From a checkpoint of a small CTC audio transcriber.
Model: arch conformer, activation gelu, moe top_k.
Training: cautious_adamw at rate 0.0008, batches of 256.
Rows from block 3, named by matrix and row number. Rows with one number belong to one attention dimension. Each number is 500 + 40 x the weight over its row's rms, rounded and kept within 0 to 999. All counts start at 0. Numbers have three digits each. After the name is the row's rms in percent of the matrix's.
# q: attention query, key and value (stacked) (model.blocks.3.attn.qkv.weight, 960x320, the q third), inputs 107-213
# k: attention query, key and value (stacked) (model.blocks.3.attn.qkv.weight, 960x320, the k third), inputs 107-213
q.169 102:504488468538542477464498441474490494443479508438483520478435514522518509479486404501426465498492555545455490515513548544462500513426485523501436572430502467495446496536519466455518598474479547567420485491489507551479459472445468510573504456504504501533468509489456519524417517543516474532461440564546523518477509526491567
k.169 102:541535523477516517573449462517554579491522542571516482492467496448460445563555501487507530534481552486486576469536508499496466501523538527471525568488472467444544495413500487447481448496393423483484536481530445474542525492434446500491500551472486499487523515460564541493501516484499502422413535528483434556463446484536486
q.170 100:478516537466470421523510451520477541497527541515517504435474455535507555590511469487549486451551533494461507512480525510508540543489449550519511492574532495530429454539542455497512517559526467461432488520419514486520498404506535462464518460420567510469537452434472467565478520428534447477471513505535466468477475534509492
k.170 102:485513516551443432452539481480497455558506516441461525442555493455507490482559420574546424477531545494494499471418532509483491566471506655512483450532544507467499488480492561508471499528490519482539573536485570467417582455484457567491513559501603527563524451499497453553445490572489508448493492454446481519525468515466486
q.171 123:467530463562487509431563437555551412496529494533549476485482463479454441449482576429465569484450541494483483553406498449492495505517514504530450510406399453506548509508567596457478527480480585506579502521480522536488487571479501530501450510534448497554497562571490487544555503558515546554567484506483505584507531499495597
k.171 118:542497533517506539576545501531507560495466496541551506549485506487433554555459542453492590540493450565519473536521514457496448475557486442507472589524567499540552438495538495528530497461431509485467427444519495611558484550494497498556428423529431557501500506506551528457506486495466523520431500571470567582492478572551567
q.172 089:478459372498497531529478519448527532464501460439456572477442570469488532508470498472528477496567606482465469510471449524456501495441474480488484518463470542495493473457542431458517480523466550459510512483462462518532527479510471508555462505480469467450455459511497537530490480553496460558550539544551483451468530510473504
k.172 087:523457607523482467538454417507482501571434542568587452518534446509529487561532486489609508545478486478483568504480534499466402535503576478546537494465535514525437432510494571476509447478433498465484556397533519516455561481444542530537531510469483499488475526497474466438466517459472503420416489486442491554484548520533494
q.173 126:523455520438490501568412564446467603517461494484471501519505542508537555541520404562539441508561475493520507440584500543508512491499490477492550501603577532495461476490430407535539464514527412478422482460520484462518519439523511456510555480477549509449508444425509491459441490443495451440451524493498480418491461494519418
k.173 119:471494471478504459431446505480501440510538497460473479465524511510583451442519461548520399447502553449473526461480490544512569513444492553494536411486460496467449562501457509484473515528574501509539575552488506394443537432508504508460580587464581470518509495492443455550513513495520495483565473422523418428497518442462441
q.174 099:482445434450542519522470490452452519433547492565458534451512556465489458499540503513485484496519482483501487419576498598528478534421518487513510459479431499445526543414530443477494483454544475447476549500492472449512571468593502539517539493410494426461530513439533494492464489460493468536478489428489476501470448481459487
k.174 100:508559474553466485513453457514522533433553525417527503513501535517523461579563446544463491507533507469477495518449461495500517570488534533537497452481509505506514519530475473518403514488414542460518463466495488435456525457563543484476509507496479536552480505484537479515557526459527467493521606424463508481495567467473464
q.175 093:494540555485478490500462552490505538497451579425512523504456475444528573544427418475549468518558585445435521524531517493488516513468452521478535494511512506536473467531487403494536542518518485540483446498554480489511422457469511478514525506523508595440497448484476536503452469501503454486443529533564496416457480574497509
k.175 092:498482512498515510466456494423487425508445523493497526442551487443496481434540440466559432512527535486450532453496512503455478502467458561488490464495471528477469529472484626493496504566587457440555619494534485459479560494447451512536605555504593456498509466488471421515446499535504468466530447529511478485467428442507496
q.176 091:473594544526446521463521420554517431543498523507520483555476494561520466486528569571451536526484509539514494550459563456448537474491517527475458530425522475502504541568477555494498562425454543508552465493508517543506448548430505502451435478522468448561480535516483533513505482518469547505517407564497496522518568456479556
k.176 093:452474505431546563530546492553489545518521498560525457518369475493428502534472534452481574480492525560509501508553506548523457470520485486488491590455472471477515470469544406505565440561446459496458493485514532561564474523425461454512438514485496484473515513491545556546483496489519496537427515560517540538475456496524518
q.177 091:545451478520459462512501502496492544489398467505529525532462478507470577488471465518549457479453537558479510563471519466473491452482459528515484562504546530490455515524513504483469446572462522538459549487522525555568502543519521478505501496527533533558461512577524485520501461544507496507514517546477551527455547478515500
k.177 092:510406515477502458495490512476524524553417483545501462455496469484480456430511479502601480555465520462528563494555540516468488571514552501434489496555544490468489443447524519442524475491513451545495545473522568461448512490483523553483489506502477505463460516549475533463397563595442490472427456513474514490488451513574567
q.178 103:521578539545515506464547474554535443572506469475561444532512476530478515481460543485494524497485420505507505532446452428491534485561507492534534489540548523582490460543495582536466479506451525474557465518497540550528448524453520482499508521559499576543482530570528503494583533552488521485561496525495491516563535513512523
k.178 105:539418506518518492532514558560453479539498467547510547469471461506475552455421532474531542496475478566504425529537495500527501391498449447562502557481514436532446476519558495485552497469537514527444462497464467613529482551432485499531480407522448492431469514488480543478488474500485559507468409573502509513514480549535532
q.179 106:537435494530490493478462453461526487476422466573574537482430499447478546455467480472528485493443559485485517538517552548475535541453525540570485528425435493516536542423577513414425511502454514499484550501533517490567446530488490445496492488528531475557502524548515469528446449504441469488501468513484482526420508491482581
k.179 107:546496526541577514534513441488550583518446470478531482492497497472482503539529383523505437538486450536478525511544560511506445545460565473529431481530613514549511427471503569468495535481485503459511461456517514472522503481475570520530496485494463533513506504503495525447501541576466480502434535509428559522522418582560581
q.180 094:454432452523449533499432493443492500518431447483478558505470536530525502455478500547519518470543548483541476506443534557494587523500486504496428520469470441463494492450490495468518527499485568527507532415459553525438442530431474474524388452537477397520460535495449471509443479531463526493555447613528559554507583474559537
k.180 095:431519528425605487535542446514529507545468538595534399504479488543502478533490546501504479490460517486489529512517545493494457509494533430490536526574577513501536473447502470537534484453495466513478491502476533526549510507423520511522570564500488494537532531505506527466437475458443432449415468528495461546521485540516538
q.181 098:519433520499522549485459548428554480519406516559523520527520538391458513429463478506559470582430522451450521478536477478474476521475550485557515505463444494509581550421533489481419461503450472497570534467581482530534476570510464477508514532519467546503489513559537510458491462515428456445463521454458456466409472486479539
k.181 101:564490482521609542472482500479479514451418455443553508501515518515541544500496441475488465512489393460501543522550499474520520474486524394503445434498549550565487489568485567489499505491550536484535432489566459466544483505489593446512524479486451488514497489513481530487596574538491481573542484500500531466477467481512540
q.182 101:522460499444519473541429566451434575480465489494504524462527517489542541530480438525541474510536482461484501476579486564546497513477491517506562478577517553479480482435489421496494436528555410464441538507510473459538539454602505503472552503460560519438528457452532494463441502465484470434444520451475479438438465499515421
k.182 103:489520476530478461455462502453516461489501508431470529469556516481565469441542428563519406478531525436477497483457483511490532560455508549530499391514507520500489534524456537487452533498555535513551518532466525412438514450561510538478570534509533512532499471511457451509500545506522472475558507419505456429500526462471474
q.183 088:514595559467552498491484499444530496527463569520518487516510529402480551502454449545535448634475485453413502485582485476457501505444541583581487483423464483547523593518491472496512540425477414542520475517610520548592431537483519475481562501514482574517501533519528531471454532496491455495436473462507444495472509528470563
k.183 087:533425438528600566463487496494470506445498482416495552447441486433481495463556411471453415525545487529476524488537503484520520484469458500486476496425449485483444506504511550482485459545541549505552467473557430452567515462465502472529523493493543475506543425483477501555508570587545487577587517519511510467477471481561488
q.184 094:514423470509440497513458498494512554438510489426486601470457520533517491452547500484431525451532550479558518533445541543498521494515466485411464561516502477431471472492502466474525507517528577492490506461506469452414514498448471536479411489534487442507440474446469492521513486499533527512571552592499539546557526589545497
k.184 094:460568503401475496548447471492504490496542517611556387560507502525469471558448591467508572522447496484518532499512509535472454436547531458463538511519460533460557467451487496513562490477494424450457526514473480553526457502488467487489534528465496509483558559506540467429519463412476516470415459509514467583495554519509517
q.185 086:503464416536470512493445516507428487513534465541472506464521486528501433473523606537432581460460438502621510479500489553558532477586498438475489468501464464460528464438508553487489424530518514492512596504441480457473552534520482483507444527501471361464508485483503507530495494503472619547535536492501523518543520405528439
k.185 084:446555531493452509497524497548550560508534502546480433562467522581492491568430532510489547472437520515487416562516496494500479545506501485532529506533537542545561522484502370490496542464474481539487444514437551501514432495596559505514470434525440528524504539536521501413514458405480448479466526487544533483521569567484515
q.186 098:527556474522545508486545545557508480529542422431474459532567490525526490467501533460476531471515422482547529532481451431533472458557574447452553458536537565519522441495475577535456462569485534497577500529483460501512550511515516548512524548550479533510506534553520534455599523580491576490524489500481559485557533504496442
k.186 096:533467537531481474518478582548500474492511499536484509514542475524469540456446574505498574490508476529495455489499445485521539444490496418558532523507509482547459501545513453506516548485509514543457492472438430594503445575496501470509463407529410489396408499484468527459526528440495528506453434504488530447495525478490482
q.187 106:513509477501523494456536453527516491429550485426449474507485526573544442477536473477415515483476497501512505492495535517498492484485492480439448515426525456486497512539484539498525569494516564555447464501496498522461519490430509524537496471504477485559478548505462526521494520544549533545508457536543541549546510523499523
k.187 105:518542499453493506539466505557527553466569546566486447523478479516464457556513592503454597511505551502507534493516490505501482458534521484464543575485455474447568518461495417517507476474398428485472514489476432537549487506472472468486452519481472496453499530453588547499516472415518517477451524531502471547489501488487452
q.188 104:476503514426507480562467503507451563515538507506457481469571514534533517564550480546563484517582451482471476430539462528512500521491488493504538451582513536512452493491464461560565476504541401435459467513474502451498540432555514497469540499425542476443545481389500497439468511435514454479474516440490448439506459509481446
k.188 104:455497470522461453423496512500477431498539515432465534471506517501574466461537469549503427434533533457504469489418497504496559544508489574494537431476481479470467567539466504514468514522533548538553514559480529434430541453535496508445524565485581499553503472506468478574505482505537493486586532411503434460518522449451434
q.189 101:528511532488487452531475540477474584475450542445507562507477501471478587526470417536514452499543539510444531503491528489487495510466436541467530540623564536472470445544484431521513496551488468520470470465512478524542494450524500451492548516499532561447470447491493493499491492450547479482466550588540519438495478535508441
k.189 101:492439524475457497446467500413467445570439489514487489430521496458516469451518460498567412504493534469488571442520509539487506526496481569493509445507448523462457536478496598458513475539600477521526599527517497421467530460473438567452561559469561463492510463537454429502451514565493489456567479467517444495492530476522496
q.190 106:525525534504497538542472548473502487535474554516522541511541504405459512502484503547552535547480472518485518472480459441482475477576531477545524515540500537499578461519502506547494425517426443501578516488543462520545499557508433461487564551514445510439466462517518495503531494459466484468471572464500436491474461464466450
k.190 105:500437523508482561442560514442465452522436441485516506491502488519525552493438464472527457495438397530509503499531525516524500447529438453476482443481507566562410536591522517452561493549619551541529502528571519463494489495542515498483485476487475482485514464549430493476555502564487513562593478495531554475511519530504518
q.191 091:509382498512500513492457554460498519539490415487500547528444496460476481440433535463547500474494521423594510544453477515508540494549496437475541486516497561497522454409480475479440454525494497499545567418488473441449521561521496433497405557545485440489443432513501508488559460499436547490561563592500484458513555458524470
k.191 095:514522543493512448502510501527474479524407486549545432514564522561563533456443487447537489510438442463438497521510492527459496511456514417514512468543531576572509456524508553513508509497583518472470531528465516568542464492457554465514619449468450505474469567531423461404497525481465484514454438486468525492496542534481557
q.192 100:538530464556483458457464564431456526539495465541514463443513499511521558472533433544546450512454455527485549503516539454518512473457501497558529474497609544534441455473537495468479511545440493400449427534493520574548489504524538468476517509547504607515502464517587496557450526504538563436538568518488528545519537549560522
k.192 098:504454528536443495508496500469470498472470520497447552473512473538515495443497509516535490527538477515524434528461466512518470383502392539459561556465481550507499494545535558516542478505508652553550451558491499552518494544574467585502507556540522504520557487524470493527539483550495487457545551490534460490526513502493523
q.193 103:489480476470497547534515454569506503505551535505427498493525480617479420500497544506412578430479500467462440511527489577514540516517439530447446554481476516470524523435463501507502437512534526522499533574466506524469537443531483571534537519449533420470496563470502513458558504570538517507506496473534515516525476548500465
k.193 103:492507523481519516508498474580536530474504551470504460460523486497461508609511580497474517507379502502442479569547557440514474579580545467449494494496475537454548469547481530483455534538556472508507505524457424466551506400486548426438451442454485543466608590485501482472494460471508503546398504497528525560539521550537481
q.194 096:515501501485524555504496560468464521573495507461519446516448468433491547602444439587574487532525450518577537504501491498536411465489492469525488493483507503508545453557488429575523477482527442521464499415514523535562471518437478352460479460544525544530501388531504509513481491472492492479503513531520493501544526479519529
k.194 100:526484444502503490526551598489524473542482493536500500511532518468519577439477506503576487515559474467565522500494439467458443418483505504555571561515580516539499515470543469524453483490432509496490490454526429554424495514457414523569569527479507457444405485477507554469572529575477514501523518526469492426432467461483494
q.195 109:455503552474458585556464466439467507542451509489505461533462488520442550537487463574499509530489518518489492541541536507457518548510495551492493534441499489497516517531515486453550490458554409484450451476525551469558432480452434440484482426496547436493480438508402435517434487438490455452446469524595535490445515428455534
k.195 107:513472468466478489523499549487517444570429489478535458493488536426507516465473532487610472534541456472594487516490514493407435492569552506509539511536510506549531500497538512442478474501402503536474537430524488503473534480495461496510522523450513388398445481467483506539535528517435503522447503497487492473417525423481513
q.196 107:500456478518449429448459496432466502478488413507515472520528491543583499540487513495529520446494472514490446458502505581557510458480499513540541456460478516559440441534498467473468438477554515457450569486489494410425492504537551514539547527504532463511495506460505442431505457552489518516526478459482496425472463470541444
k.196 106:517573523507490564553392506423458451556502525498426531477516507543485509522524527505460576481543625473523561451546515568456551493516447505481524513478466501505549604462538456491523532470536445494475495526589555470566475534540412538466567536494514461501496507463543543522418477511531477479514493475555490478518455486435418
q.197 096:471524440490506584497490421566520464462551518529467531498491521546467468500475537460419543543483546478455473502481492522506532514458469500460453486459440478474441556497514502462523511384551522564528499494440513496497487493467447576519495438460470421534491481477392475460496440575492510462527428488571538512475525507474523
k.197 098:516553500443488503493497484497537464511530502479540420494537542442491517540533557488490496560485496496511553523507539448481522547577599523466462490502467473491488444479452523521492538494547436482479517488505544528487580476476553481449443492446517545463567545462553483493524508499525505537418453547496539606474501517506508
q.198 116:474494512472446464563460515400427527557408459493535444541493487517496583533475435564535450537508488528491511501548533503488517480495498558489540488503525496542499445509512473503519463512516400436408458474552560513560445469489482432476489460490556509488511462508471411498465508424492463441460511530519525491450517473497480
k.198 110:541448464511501499541492572508496446531418487456478539517504495462521501449480513498587507502540461483584481539484467504419459431539457518509556554483481528497532571486568518440492459511455558560474513464557468514512504500516402539529539532492528397447424441469490514515500487549452526486503494481511477442441481427470489
q.199 101:482516402535480470469477523523447510452557425513455486467523467548563518502450448480464477449516481488491458469524476564573538413412487509436483465507519599481490460460483442552450484516487550442420529532436507538508532456527574600475525547463542514497540506483565506475544483605512541537536567510489529486531510601496434
k.199 103:517572474472524549496531515549498474453476502438399519465517500547507543573571581516465537498489515517473552534519523458518510466531439499410486553485487558478516497503522493498468515496563505491502450549499457552571481483511497483423438477478527512523566527506580476481466452554494499483495519544530532575539494535503494
q.200 087:441505507510454537531470465435469560548457502485464437520471484541455533568518442553495464563489491463537462543559571560511495525439507516557447525455546522517473530530506479482469480481557472446473466502542576482488442468475493486474484431505559456496483415542435451492515489507497463461459558557574570510528551489513509
k.200 089:500455442450463539509513574514537431580399511488508462487472512457495543452489614509573509449557457488643447573491524488413448467587460496503578588538502502518547486505537476501497444455470524514501476469484465506529542475520398473513516556469562452432487520478517539521514488494414504543475504483514454531447539481486512
q.201 082:481470565497503452551532417510508583476483518434518559504477475502540451441483513419497486489525503462541527548520525554500493528514449547462466527564553523487499526531482507494489518538453485409527553526528477460497572471574533513489496571470512494490558589453536509507535482432470492502460538507442444434503516513489447
k.201 084:518501514489528560443495447492516565453503519465523549494434543572490465624521499516449526467470490462513420516440525523545527560425503420519456464536557509507512481559447484458557529467492541489530456520490420426514466491491527428495411457540441468552517517516467481524448511504478512514537490446486475521547546475531538
q.202 099:450469432479502454500470533496401496528519493483491422537454455476520526563412430578534470494543484479528509428496454542541470429435501527490492467527497533501459451501469421580506506471518467509433495435492540562520471487470519498475465486526528559547510446551503524493551503529511498475468530501505493456535545519491453
k.202 100:521496423481526577516525607512534438547472458440468500501521528452524577498537585531566505522511465482480553530501436464485475412541434478513522561489506477510534553514522501515452473485538485518511512495551442538525512486481432506558527452492562460477451469476500536462498480615507542516520497571518526505454462479512510
q.203 093:470481628462442550595496538482521475538438518440478501533458507438468537536488489514548503501545527470560484549527549470467464528544522499472496545497465477508569499546521490534539494468542469508488476495570522481513482461451452439486474474486536470453500411493437478527492528414490435489470480561550486478501444453434516
k.203 093:478469455515516487515524569507492505564412460485518484547488488477489484419448469481576467467574437527622478459469515495446501529518520474546541507572531523511507516440539434478475458494426478486441516448496483470454496493443460490526537519469501407447400441493513512517500518474453494507523486490469526479464545436468469
q.204 106:469481549451495571577478503484485525593469518470460448537445465513442521533458441576499491529485514498507487527576503526446504499493528506488465539472505507498526523496498472537555477479548430536460431480527557528543449475422464473473478427505540443494484432526436516500507513456493414478426483531595523509509506509452533
k.204 106:485445427479520514493542598551552455551412472478535475507482524414508537452462536501598458498495427506547491561481465448441457471569529484514544559563523516523548492482528477491459453529451522516497497449486455520449541466472455485517497491451530444442433497484487517503554502533437491529460494517466524497436513464508496
q.205 106:472449543511472549472509442497532507438495464475491536485468519509537487491574546403500500427530555470531485529505593570518516501502525501516495475493505492498436512481508501445468522440576567482521507524491477402408499451521542545507498510494504425527496454446417477481483478499447445509528494510505505482511461488517506
k.205 106:441527552439483537502435434478504520520508493514494433454441517565488476552549486526447532455538547525568524445505569550481501564522507485476496505533466507530493448433422474526551488428527385463480505504485586446520506514531495452440487553491493493498560476507547492533422502410483477479464488438538462579533566522510501
q.206 094:530499456548519513451477592453513494475495464521520478487495464452507544539510496525547450525481466539509533448504456482565417450494541433557531460549524454595440491528460494504488498510458472545518540447497476476468439552420531502496487413586446532518494459548501532479499473557477490567506499532489490459518459461535516
k.206 096:461521489490480480535491558465466501539564491539489530497462478477492593433500467514469504470585571527483535450539454586476518452416480511581510520455518480493491522425501426541475505482484454465438504499536526517446476583458416563546547542532527487531409433522542605490506528513520515472556490577490474464472444501416479
q.207 096:520537412526523397456474545467437502520536464548536456457547473517551539464489481565519445516500450520449519440497479503505548448498471519506550483521547530504486477432475491522488475547436484460457542516471520562502481515526531524491510556509500608538514565519646521529549515549529562511478529492413500531496521541530457
k.207 097:546465496563500533505501526519480479431525523458447565447507483502489497519535525517465509511485550483450455500513478533537498434496394552460501521401455504472479568581565552499493514550540594586549493519534459517567437513519459509507531448575514531542524506526483522504502448551549500480515493517527483480524454476507532
q.208 092:423560384529471517486482463491447515522497468487488516480479537539529601558533500472486596510605564470510543459413509503579418436425445531450504477534489579472529471572538463533432475504535517448479503445493442507516540502555517542438472501479518534539546422459485437503455456529539559413530590503511525545531487528555526
k.208 091:474549535477513459536544502478436517496475483530490511536530460537508475515569535463518470556582495448550532457481528510531479436525432477449541505512509461480431553501519532528528488489508519463474514493592552527536567471488480469504501563454552526531583517435615469471512501550540532491515564520504479512465510495550456
q.209 113:494480537471498479570485515506434532577463486452425448527514457583516496532457467588481476468488481486482486484566493547520551459489459525418503529506500553477524475487444444581528411537520439504417489515505562544555504423466489488487524493433581455459533508469525489434535535505511464457441520497505535473517497559468428
k.209 111:511486441507548523536528607599525459511433514456472520485500502486521522498486604484533520480461450493506507574528498443480471442561486475489548545511465532466550547518566514457452461557502506531476493483516392485524483418474467470496509480470496405444476490462530499484510469535466510492465500527512541490477476454489471
q.210 110:519520474522536493435553511538558460417527556535558547475495529415502493472537534408532517524508520511539526533437472429504416517513533437547482496520499457517511513513524534481471581504458585520568509469490410503445526570520535528491480533541435578531475507505518543543500491495499527566549484499462473500522493482540546
k.210 107:473512562509489475465502416435474573467572503550515494534500483515449460491527402509433475489503535522464480407483487521564547538400499510530426446497535479513450474474435498565536529458527504464528487533456572508465483577489532519517503509548479618577506504545484502503476505473559497502569503492491495506552500552493513
q.211 100:473456509482488499532510455528462537510467501473420509491522468622514451492510494515423508467477471443481455515532545569563561481488436551403486534499507555468534490453459480539472425545530480468448522528494538526521542398535509539521532539418574440479537578459531490444543509565525500468472542497490535485503467570480426
k.211 102:499511493483539535519515506602510497459472533480468499475496508549513480579526611493473549471417477487502514575528532428505481521568480445430544524530467535458516518542513529447470498545535512526472505524486390474587488407480501424430470463464477466472587524476558464483475457501486484503415518481514529557520495514525455
q.212 091:516499420507555539484522471571495495442587498506481552482522463555543437472493541459433533472492461473479489505454459558552516445477424499436478542485445533425510514462464490510483502464496554530515554504440475540520587473531518544525518555440512496533510587444610531501513486601512578541553496479462454476519492572493480
k.212 094:489563560500493498470496449520504525433561546515481497481543486524482506609539523492422528526436574481401520521525534463590499556486554477465466460499504545493494470546448527523484582529561501514500485541472459501550474482461557450446438438495457566541603550531528472486506473542532506490455526533499510562532495553521483
q.213 097:499546470465473510540492462486492472516510462513505481529519480540430460475516521510430512518517490527473438534479502515424549550533496510467495555447429520471549514459482546480534489510488468538475565505477488485498492532518399505510468512460510414480475556528521454535539467540506515611468485474522531498429571427439519
k.213 099:577456483512465498498477501515518465480470487434554468514513526400437451560513497434502475516463514497478472540527517521477456580551550522504473480462467508556535507508555508436439536524475516495517525470494499470531508514499521498441506451526496519404458537545455509504515485527510516567468464558483551457465458449512506
q.214 112:522512552523482467494470508410532486508425480512582513497490520433469546489525495503557467546472508535474525516498531448423512559540529495557584449505537440546484507515516562418509534503459447489511467488551501439515443531511467416518483458544455511514469481536452440534425518411479478448480506519506474499430522399495553
k.214 113:521437483515464463502451456436499510486499469496550520501470517475530496447449426502553494514575495474573451467459491569475503494444510552536508467466502477511482498496517525468527467472439544522521537459542552495461500574547500539517523533546492446491412421499436510555509537466467521498528472479478468413468500443480540
q.215 094:431439499467487526485504464487420520497506457451492440551460467514508482539465449493516476497532484478544482499521497606575471419427484533483474503462488537483408450519516409512484456462553490456439484435506540491532470445507486454480491521492583486538529431498477443456478476502474473447521535511501550450482497521543473
k.215 093:529523469465477551563466559475539431553451484512464479482503553534553548503522620511558554508529502473558575521502495459435457460561488472453577553545510578541516533492522482474548480475490472505486474478531491541519482472501436501486495559447521439418489457433546506457479504560464486452483499467516500540442483490495505
q.216 093:509480440493484560466538430536513504371541470526496541532501505507505491522523494430449541506531502514515499484477441526555413424469475521422478490515461503474474491565507471519486460487508526521514553433423456467522539530508488513504457518463477462494517482442484451477475433551460504573565491496490513485458460474503532
k.216 095:523625566476487480518474471484479482515526517544499504540511533536508488528588492481472511523528591470434606463533511489509527558463595488496474485533571535532458503463473487504502571513493423419469492485543556532479518522418506511456448532462498504512501478469556447491498531539509533455499519576471505518456483523521477
q.217 097:518518431504504577522539519489507520475540559555503474497488458520404568548531485525511528607460478523513579567512503453539391481502502466546465542476535449558482545558532481438499489485541488560522437494498491581561491584499484465470406382545488542560452399552515495513425496483534487500527512566534524533469551487574577
k.217 097:465474538490437414501537487455502443557480555574542501536517464436468555388494448445525458492522498481494415505505473479454467473491515538553536526491576462515498454474521539558492537498435520571472492504460467549442527501463448552594537565474528551480508529537479570495542556541489558509483527559450432482457471527499498
q.218 098:480443429499519442413484513469443456467524473507517479452515428518609474550404470512510503474549459497527473430457416569571492436460470493524526448462464446537436430528481458500474475467486474450428517499473521499460499552559511456511533533523517497483529502427548485509481463489510499537553448397503468476522497498518433
k.218 097:586568535569522550537472566416517469532535476476419519481561501557465499526542487534501512513499580459470558437509464500485494500489544518490493481519556537513520590492478509524510548500545451489554511526591521450471479512485460548506560506491502510490492505462574531478515491553521475471481515439504492481497446487444439
q.219 097:558564503524569528458510576575534467520565523499475497418476513460535482456462494505503473478481455497497514484500470466510549472461536429536501483502542553463499494466497472571514554473438532516515463492440489581506532483430521490484547527526459539495490510502564606548535549558511554517531468511507508558586557585496519
k.219 096:514526493498523510440562501511511542413531479488489501445505455496483532487491506528487461540496466556452510509521507447577509471470536521480482517568502537509476415536450497555495511507525554469584480567451475556464481512493557540483461476520507584561555536548510487492547486509526468490558534527479523516555575583523558
q.220 115:562518470557541448453518552498540480452499466516575555434509541408521521475543499452512470534505471531500525504482520433487457505517553428567536451546542477560482508489507549491447584531395525507554519491519457503476495573520534510506495493577413565516475514535568559528495508522495525541552507512413474522496502492533526
k.220 109:471469529539467450487473447475450540435576485525496546512488497535480461452500397512445489473568520525488459441515484570569560505406464539527460462460520489472444454483444489544511517486517516483522467541470544508477472596518535561520498502597491582572482478537492522515497512471547495490566488506484476450550482529478505
q.221 099:491516546507511519482499578465511497515463526506547482488425513396476551532479447529562470571501504525522540526531505456456465521494565447600528451516545454546496505555522507480524573481476445504518436442531490481511413528434500426481473431585456539498491414545451510531457501419471455479488473534545476486499531446495570
k.221 100:478443446517478474493516524452499481556490454534533501548473508465525536393445437522576468478609448511592498458472460543457508453473499529579491521507547478537487482452489443512495477466443490489514497479505545533388509570487448569551549537540527468509384468494498558535504542505474509515584491512460462445459510476461535
q.222 104:537516483536487512482495532406547489492468481534573505471482522453462555494534519487549485558490489568466539542533522435452444519528559435599547483501519422605482520534535536411491553490492472522531494473547480449483434582484484461515463410577449516517445438538454458521434496459462468513506472544519503504456504418495566
k.222 104:482437524518452433487455473413466509517501501546529507525464482457463497408469400487524470492611540512563460434510499597467521506435504564566484465457525491524484481429500476527522518460419522508488519459497571499423509589506449584517558556556519497498439461526474589561510548497489517505542468517465447424468490480443506
q.223 096:495506452484513617508500514484535457507526520528507498531452496481469557566524548463548554512528521512532528533485537440573413479497523449477471494451452476540538465533531462484506521415567505541512525419482462515523494527511515465480480472552526530527481426508478483523434474493490506523506464523574459486523475485512539
k.223 097:422493550505461463525546496417475523542522501556474469535556450445440531477500459480530440493563518514532536436506488536488456493483508543528466527526557501517491500399520499559474516472469474483428499467478511513477521525430454533550569524465525495479481515501560562468504556573533537547505556537476498447467482512463453
q.224 092:547512467518512462470474573469558458571450477446545521452500543468463534481446476437513489462545531538545447525425562488453553523540523484553530490531487485544573459428509487486515544491470473482492504432445461434509518453507491503529504535439471486499602515546548515522486530531483481449524545483499433470464552441458517
k.224 093:506474522525475468508541474487467494506459487511470503521408560490548495504562480511493496525450591499477579528530551519475437452465483523569456461483504545506487514536509499475421482482477507462477498455525564433503508482449500499386527523470476475482485504482467448564489489436462449445456520539464412415477460456450416
q.225 123:526501475566569482452546523522500452481527477503495575526510561494431442435520487426488543478536465433415471477475455491511458574478492477473390480429434464498560556471550551476479484491458577513535571482492498524483581519490514519545429521447445449479466533502565508477552510566528516519534503511455491520486452481463563
k.225 118:555515493574525491466487531496488516515448432487555501553568533494480562512553517509492536521504443472493518518489561448473489569528486466494528411531507512531554497555437565494412462561520473504535514503611519498556530524544516500518558506550485532535465480533541386432455516498451576426504543501444441530480479498548481
q.226 096:407580468485439509517446470463486493568460471514540520476480463511483508524459570512562485473554542478512437502458518484510578524449475549495612439593551439547491455453523544474477505436500479423553468575491548463542527523525510506495500522542514488451522503501425443538424535447476530499552529542551484504524571531515534
k.226 099:457492545470431486542516454469473472537538460437421511554471440553506509495510521484483454536477500513565549517485497522549449460487514493537463532478519524463471489485519473461551544549480482471504449533499587522449549498477506528435510525505504522480464526565437509597553529553458473477501492522491521503496519527480492
q.227 109:482455506533466486531521490514469514425454542394428518524521468521573479497503456534443517510454509477480517556513487448524474435542506495457587545459512497438477535580476539474520502560523526579513472537554508549548522534531465489480476441510473493539478477456392431474505554506536543477487567508504554493464539495480500
k.227 107:475552457445436500525490497507535474477446467482472531435536504530539444552521524459522506469529517511579534461463542499528504513533503535427563486582486464477532527441536502471548441470477513555522487524445477501536470516556465529518489385458454451469557486503433497469503493481485467488587476431529529634517530552484561
q.228 098:403441458534519459510559466456430478463449573486505477473549425462450560538522553543519476534500535553452535499431542458495408456556484494567477513468546589531487485554502534551506447585530569495490544525496536628526532548510449496479443465507599527457477528461465448567500491508521477578485500545458575568489559542515518
k.228 098:441524536523404530472484470551513514417468540520509595510524553568532474452467488426449547527464471504541494535531413497468513547516516499441520541460487420531555513508457458480587462505497549495509465499489542499493518498509522512579410469455430472495430525472489512472477539528512464470462531502615511507456522524536563
q.229 102:460531495460468473557484499463491508580466498497519511454508542493477503516493517463585510469606566487472511467463433487484532533489512516497558488538515508505558457440583481525478479498455471403496525488521490500523534511538441467442460527451487495400530480459555536542481586460469495437513483504448430492478470501431468
k.229 104:463469459488496487496497397491456472498532528538391474525514448622574523464606576566437528520457547477482469532440555498499523459541564470494491514444518535450504529493479543518518536612487462499463486540495562542507530459502478525504572557503547489533438544542489438579564477493468416477484551472496466476532530473436471
q.230 101:519462473542571492465518552494508468503519481482480565518527573491454462463535461466530521462553466421440487446482458510539463549467493483488386476423447496485518558466548552481504469468465566498520562460510480471486591503488540504554464532441472426459491507463544481475598530575545506493558524500462481508488468464484531
k.230 100:565508508556544474484487541482482480519435413496524478539534521483513571506575533507502527522478447482462537524514551457480485525526478472488555442504467510511511508548465563481398448555528453527553542506624512475538550502528483507518562543521530527521486489504521400462462491518461593408505544522477408541456481485540472